config = dict(
    arch='ecapa_tdnn',
    model='audio frame classifier',
    dataset='synthesized solo parts of chorales (CocoChorales)',
    train_examples=39062,
    time_shift_ms=50,
    n_mels=40,
    widths=[384],
    init='lecun_normal',
    optimizer='muon',
    lr=0.03,
    nesterov=True,
    grad_clip=1.0,
    batch_size=64,
    decay_fraction=0.3,
)
Rows from block 13 of a small audio frame classifier, named by matrix and row number. Each number is 128 + 24 x the weight over its row's rms, rounded and kept within 0 to 255. All counts start at 0. Numbers have three digits each.
After each channel's rows are labels from the 100 clips, of 14976, where the channel reaches its highest value: "peak on" is the class under the peak; "responds to" is what is common among them. Only what is clearly more common there than usual is listed. The data: synthesized solo parts of chorales (CocoChorales). In brackets: how many of the 100.
# c30: last pointwise conv (model.blocks.13.c3.0.weight, 384x384x1), inputs 320-383

c30.57:164151115180123161155079150169106117127112099148095093155130143097101132117105123111147134124118119178083161121096112142150101124140131109139126149139090196133155130137148138153145139138110134
peak on: A#3 (77)
responds to: note A#3 (86); note G#3 (68); cello (50); note C4 (46)

c30.276:110123121097132136105145108089108128145120118142162172124134087115110120154112146137158126159105135125120094108086135135123099099115127140111113140088098096146128118079128183135097118132147150
peak on: F#5 (93)
responds to: note F#5 (93); violin (51); note E5 (47)

c30.118:142149137101153128164125114118151120092154140089188133143113103190140107124138086098125126131144118119115146144090114111166141142145100153142133113128120093143131100142122171132144105155177131
peak on: D#4 (66); G#3 (29)
responds to: note D#4 (69); tuba (41); note G#3 (38); note A#3 (29)

c30.126:125093130105119116127128136137151169137124148137133131124136133177133086165108139122114140177149099124140114096088098123126118170155096134094116110111110115175137118122113114142153115152144115
peak on: D#4 (55); G#3 (44)
responds to: tuba (57); note D#4 (56); note G#3 (55); note A#3 (43)

c30.192:129119100117137178145130114109155119139118112123085131190113166100095162139078112152153146126138155091124139161137125141112110121131120121150155102145130103152123118121123090127152103111127134
peak on: A#3 (82)
responds to: note A#3 (90); cello (49); note C4 (43); tuba (28)

c30.84:129134113128097143174132130128130100165120091154135121111095165101117107141094138165124105122127120127102151106123129124115119132117149138103101123140116104089092126124147094133115120150132116
peak on: A#4 (67)
responds to: note A#4 (67); note G#3 (33); note A#3 (33); horn (26)

c30.314:110117148101150108123168100103152149167105121164111111118110107134124106148153141115131138106135148131155111128091125150141140122104111106159115116111118125078098131092139128120107138117155125
peak on: D4 (63)
responds to: note D4 (65)

c30.310:124151175103214092114146096106115082100138091139151094124138143079119110125161120149139140132140125098114148132172171122165167124121134132137119180095106162102106105101106119152123131100129142
peak on: G#3 (100)
responds to: note G#3 (100); tuba (50); cello (37)

c30.114:120149117162125120118112172143112103113136125176120105105137103102115096113149130156147141138143174128157128138097150179123160161123127121085095089155118134097095136065169136150121161144191108
peak on: A#4 (90)
responds to: note A#4 (90); oboe (32); note G#4 (32); note C5 (30)

c30.34:113125107118174140077124123116112144148100101152138077101116146158177165130145122155139150136113120118123113128150137134137115113114148189107132145107098162095143123140167099140095153131101124
peak on: E3 (39)
responds to: note E3 (48); tuba (41); note G#3 (40); note A3 (32)

c30.129:130138087082143133106107123120152125131131154096138118144130115101101125132055153139151124150137137137116142105147132116148130139138140138172155136115136148135137150105111143140104129123133123
peak on: D4 (87)
responds to: note D4 (87); note C#4 (39)

c30.79:159107104129121122125092108141123090127129153134130153139143141111109152117152131130106106112145125108111147138127099123112105131125123109149092109120118142099144090117117118139093151167129110
peak on: D4 (48)
responds to: note D4 (55); cello (36); note C4 (31); note A#3 (29)

c30.313:123110136096128146138133145106153130113130127125140134125123134135108114126124102127129138079128143123094117133098106137102144143097138125132136116138107142138126127139147128115136144143097116
peak on: F#5 (46); E5 (27)
responds to: note F#5 (67); violin (49); note E5 (46)

c30.50:171149126177100126135095128116146156122137158109092152108117130116108153091102106155136100137122149151124109125142157145093128150140100155099206118132133132122150129134118124141146122088157134
peak on: E4 (81)
responds to: note E4 (84); viola (35)

c30.93:133131145127133150158139134148099119110149116079093153154138109102194146105140099140119147161073141135150172123133100115125151123117128148114090100113121158113131162110127129165123128152120116
peak on: E3 (100)
responds to: note E3 (100); note A3 (45); cello (39); instrument: tuba (35)

c30.333:136134145133118151107126110108090146128140093114146135112118159093139141169166150096125117121189122118106144142137164111169157137207139126146121144119140107167145113085168124105128136142114079
peak on: G#3 (91)
responds to: note G#3 (91); tuba (49); note A#3 (33); instrument: cello (31)

c30.83:113133101145109159133133118118124108127141140105156113171167131133138129126117107121130105123130128132135106124134167107148117142153144162115136135144138186129110122111082118109092130111107136
peak on: A#3 (100)
responds to: note A#3 (100); cello (47); note C4 (40); instrument: bassoon (33)

c30.181:133152125162137104118080157119169135170151120145157161175103107146140132127089129085133121126117129146116109153113152086137115107142108151120149124098139123136101114138106140123140156114101076
peak on: A#4 (58); silence (34)
responds to: note A#4 (61); horn (42)

c30.258:131138133125142151110131127147128131103136097108101139126153115114114164128107147120095131153145128147137131111141152132129111120110114121098121128162117146128140162101086118123124113174139139
peak on: F4 (94)
responds to: note F4 (94); note D#4 (45); clarinet (30); instrument: viola (26)

c30.362:130124125086157112118099118136122086146140129115126104122117140094104128084076134121087130107134121122105100137114110127113127125105120135081103132127133132118115151128136140096130127122146102
peak on: silence (100)
responds to: note C4 (33); cello (30); note A3 (25)

c30.133:164154135140150119112137126123094168129139137101120108126114113105154160140117121120115157172140106100158118124074124147122155110090141125103104130159122146102117130153150168118120126114125138
peak on: A4 (56); A#3 (31)
responds to: note A4 (56); tuba (31); note A#3 (31)

c30.111:144102133095136084139092096118104141198120157143079125157146124145137099126105106128129156149124083118071112100071133112119131107105104110182102135174131135115137163111110138163142134155103094
peak on: silence (83)
responds to: note D#4 (52); tuba (43); note A#3 (38)

c30.137:071102137094117105087127115144106132197123129119108138145127118125168125151122107124137115140095137083144129129118125081148130135154102158126155121111113079143141134086081121182117112131105175
peak on: G#3 (65)
responds to: note G#3 (92); tuba (42); cello (38)

c30.17:143125090146094145096172136129149090125103149144164180177104139111119109127110125092135131133102105146134184148143123094103102141118171140140126142120090142173158093129132114143120113098147117
peak on: D#4 (41); A#3 (37)
responds to: note D#4 (56); note A#3 (52); cello (44); note D4 (34)

c30.141:121099117108139146077099150115118156119149113115124150126138169108114116099120099153121160146131125133137081118166126142159180149153129124105140168117120167145145124129111140136160149066157164
peak on: G#3 (77)
responds to: note G#3 (84); tuba (55); note C#4 (41); instrument: cello (36)

c30.254:144143074127115095144158114108096145145170109134117107129139153114096120190128129086138103123102140132140117138100154153130132137160115150117094140144151145111106100146159141127129095109135129
peak on: A4 (91)
responds to: note A4 (91); horn (33); note G4 (29); note B4 (25)

c30.223:098107092100134109119093130135108110110170086137130156128112146070107095102089101132112141129156150124131154095143082136135169137113094128132107139112129123146132130149127167109121139131128155
peak on: F4 (83)
responds to: note F4 (84); note D#4 (33)

c30.77:135119134151135117118123137142128174142112146182128144126144154149120151137105114140095124150123113128145155123129140124115106127148132172090144142140152097126113139109113154182126116127138121
peak on: F#5 (100)
responds to: note F#5 (100); violin (57); note E5 (42)

c30.12:118156147097140142093152141113109116139139097164139123118130118152140117120147131115143138121157170149120085122114172177154109139171162110127143141107129142135137155124120142169131155147150131
peak on: F#5 (58); G#3 (28)
responds to: note F#5 (58); violin (38); note G#3 (30); note E5 (26)

c30.377:176146123156119143142097123144138144136142167167134145185150125122153172124064114144073137133114088162147114146117134135086122098107133127090116128123150131123099120136119119120140142149154145
peak on: D#4 (100)
responds to: note D#4 (100); tuba (47); note C4 (34); note C#4 (33)

c30.238:139117129116152133127094116142106114151129104090121147127130098093106136119105156130094134157105086109116074165124132103142098086121112116163090113109115142113083115115112101143123108115122094
peak on: A#3 (100)
responds to: note A#3 (100); note C4 (47); bassoon (40); note F3 (33)

c30.348:131140148133150123159131125152126149103137131119124137172133155126149093126125116109102150092135128159132157140141127102102121148160122118100099136143126110134150110136129103111156117115133100
peak on: D4 (87)
responds to: note D4 (90); cello (42); note A3 (35); note C4 (33)

c30.236:131114134112095126095194112078137095100179115145120123122172122152142174131090101154145154122148109133088116107130147107109128142103140100083142107103169123152132131107140130152150119098121122
peak on: D#4 (100)
responds to: note D#4 (100); tuba (64); note C4 (40); note C#4 (40)

c30.188:089079123111146136137157108134131096130123105161125115114148117081159115110134134127153166108112131115140132112078111155131126104161117138109154113159135127070118129126127124152128140141114129
peak on: D4 (100)
responds to: note D4 (100); note A3 (31); cello (30)

c30.165:154104102097151146107107141125130129153134118112124121135117129130126116109091103129131126125129112101094114159119139119117136112094122124117147145115136127143148127101101133119110128115124119
peak on: silence (100)
responds to: note B4 (25)

c30.227:114081114163162114138179114114124157174136069131103140129117135145149090140081132082110087118166129152123140137150150169108124084140115118143155112117124126106127141138140120118113132135128132
peak on: A#4 (99)
responds to: note A#4 (99); note G#4 (42); note C5 (32); horn (29)

c30.94:194143180182093116174149079133133151131127137122142118124110086105115158137189100118111141184127143136191125100092136104124109099093097135145106145123154116079072144114150169163114146168127107
peak on: A4 (73)
responds to: note A4 (74); horn (42); note E4 (29); note G#4 (26)

c30.373:144125106101144093086089148120134148146139108150136149117133212126155105141108097121121147116155125122148160109179132164098164142157128150140124122152148099155196129104098143144144116130133089
peak on: D#4 (28); C4 (25)
responds to: tuba (42); note G#3 (39); note D#4 (35); note F3 (28)

c30.336:155106122118144091124129183132134115123132153104165143117139140101119126110120105132098105099131114123129172129107136109136140136083149146140142180116114130098136154127082152113124109118138120
peak on: E3 (62); A#4 (37)
responds to: note E3 (62); note A#4 (37); tuba (36); note A3 (26)

c30.315:132126132144114135111094160127148165140127096129158113133116135118106115131086117183162112205142148132116088119134140125113123127082124132117118133156146142101083130136129137151115129127145154
peak on: A#3 (100)
responds to: note A#3 (100); cello (39); instrument: tuba (34); note D#3 (28)

c30.197:142126085122176131114103160146081105136102153118142116124130128124134130150159123116147085166095163101109084159114114113109126159146138132125117096148133144123119086105153108124128095148114098
peak on: A#4 (93)
responds to: note A#4 (93); note G#4 (32); horn (26); note C5 (26)

c30.9:129147161132139109103193109088102132119107129131152116137137137182151112169138128113077131123118116151177149127106158165120141149129137155116138120121152127134134141131113140118129147135122132
peak on: A#3 (80)
responds to: note G#3 (92); note A#3 (91); tuba (34); note F#3 (30)

c30.157:176102094163135120155100137137111126151111116104163123140088119153112133179153165153102139127151137124130085121113117128146148109121120122100123157135159122134109127115169124130127154115129120
peak on: G#3 (100)
responds to: note G#3 (100); tuba (56); note A#3 (41); instrument: cello (33)

c30.319:194148118112126104111177108130130136116135103107159127121127143091108099130177122144137158186112104129195099128131123149150133134183106120141116122140124127094128124119130111115137134129157163
peak on: E4 (100)
responds to: note E4 (100); viola (35); trombone (26)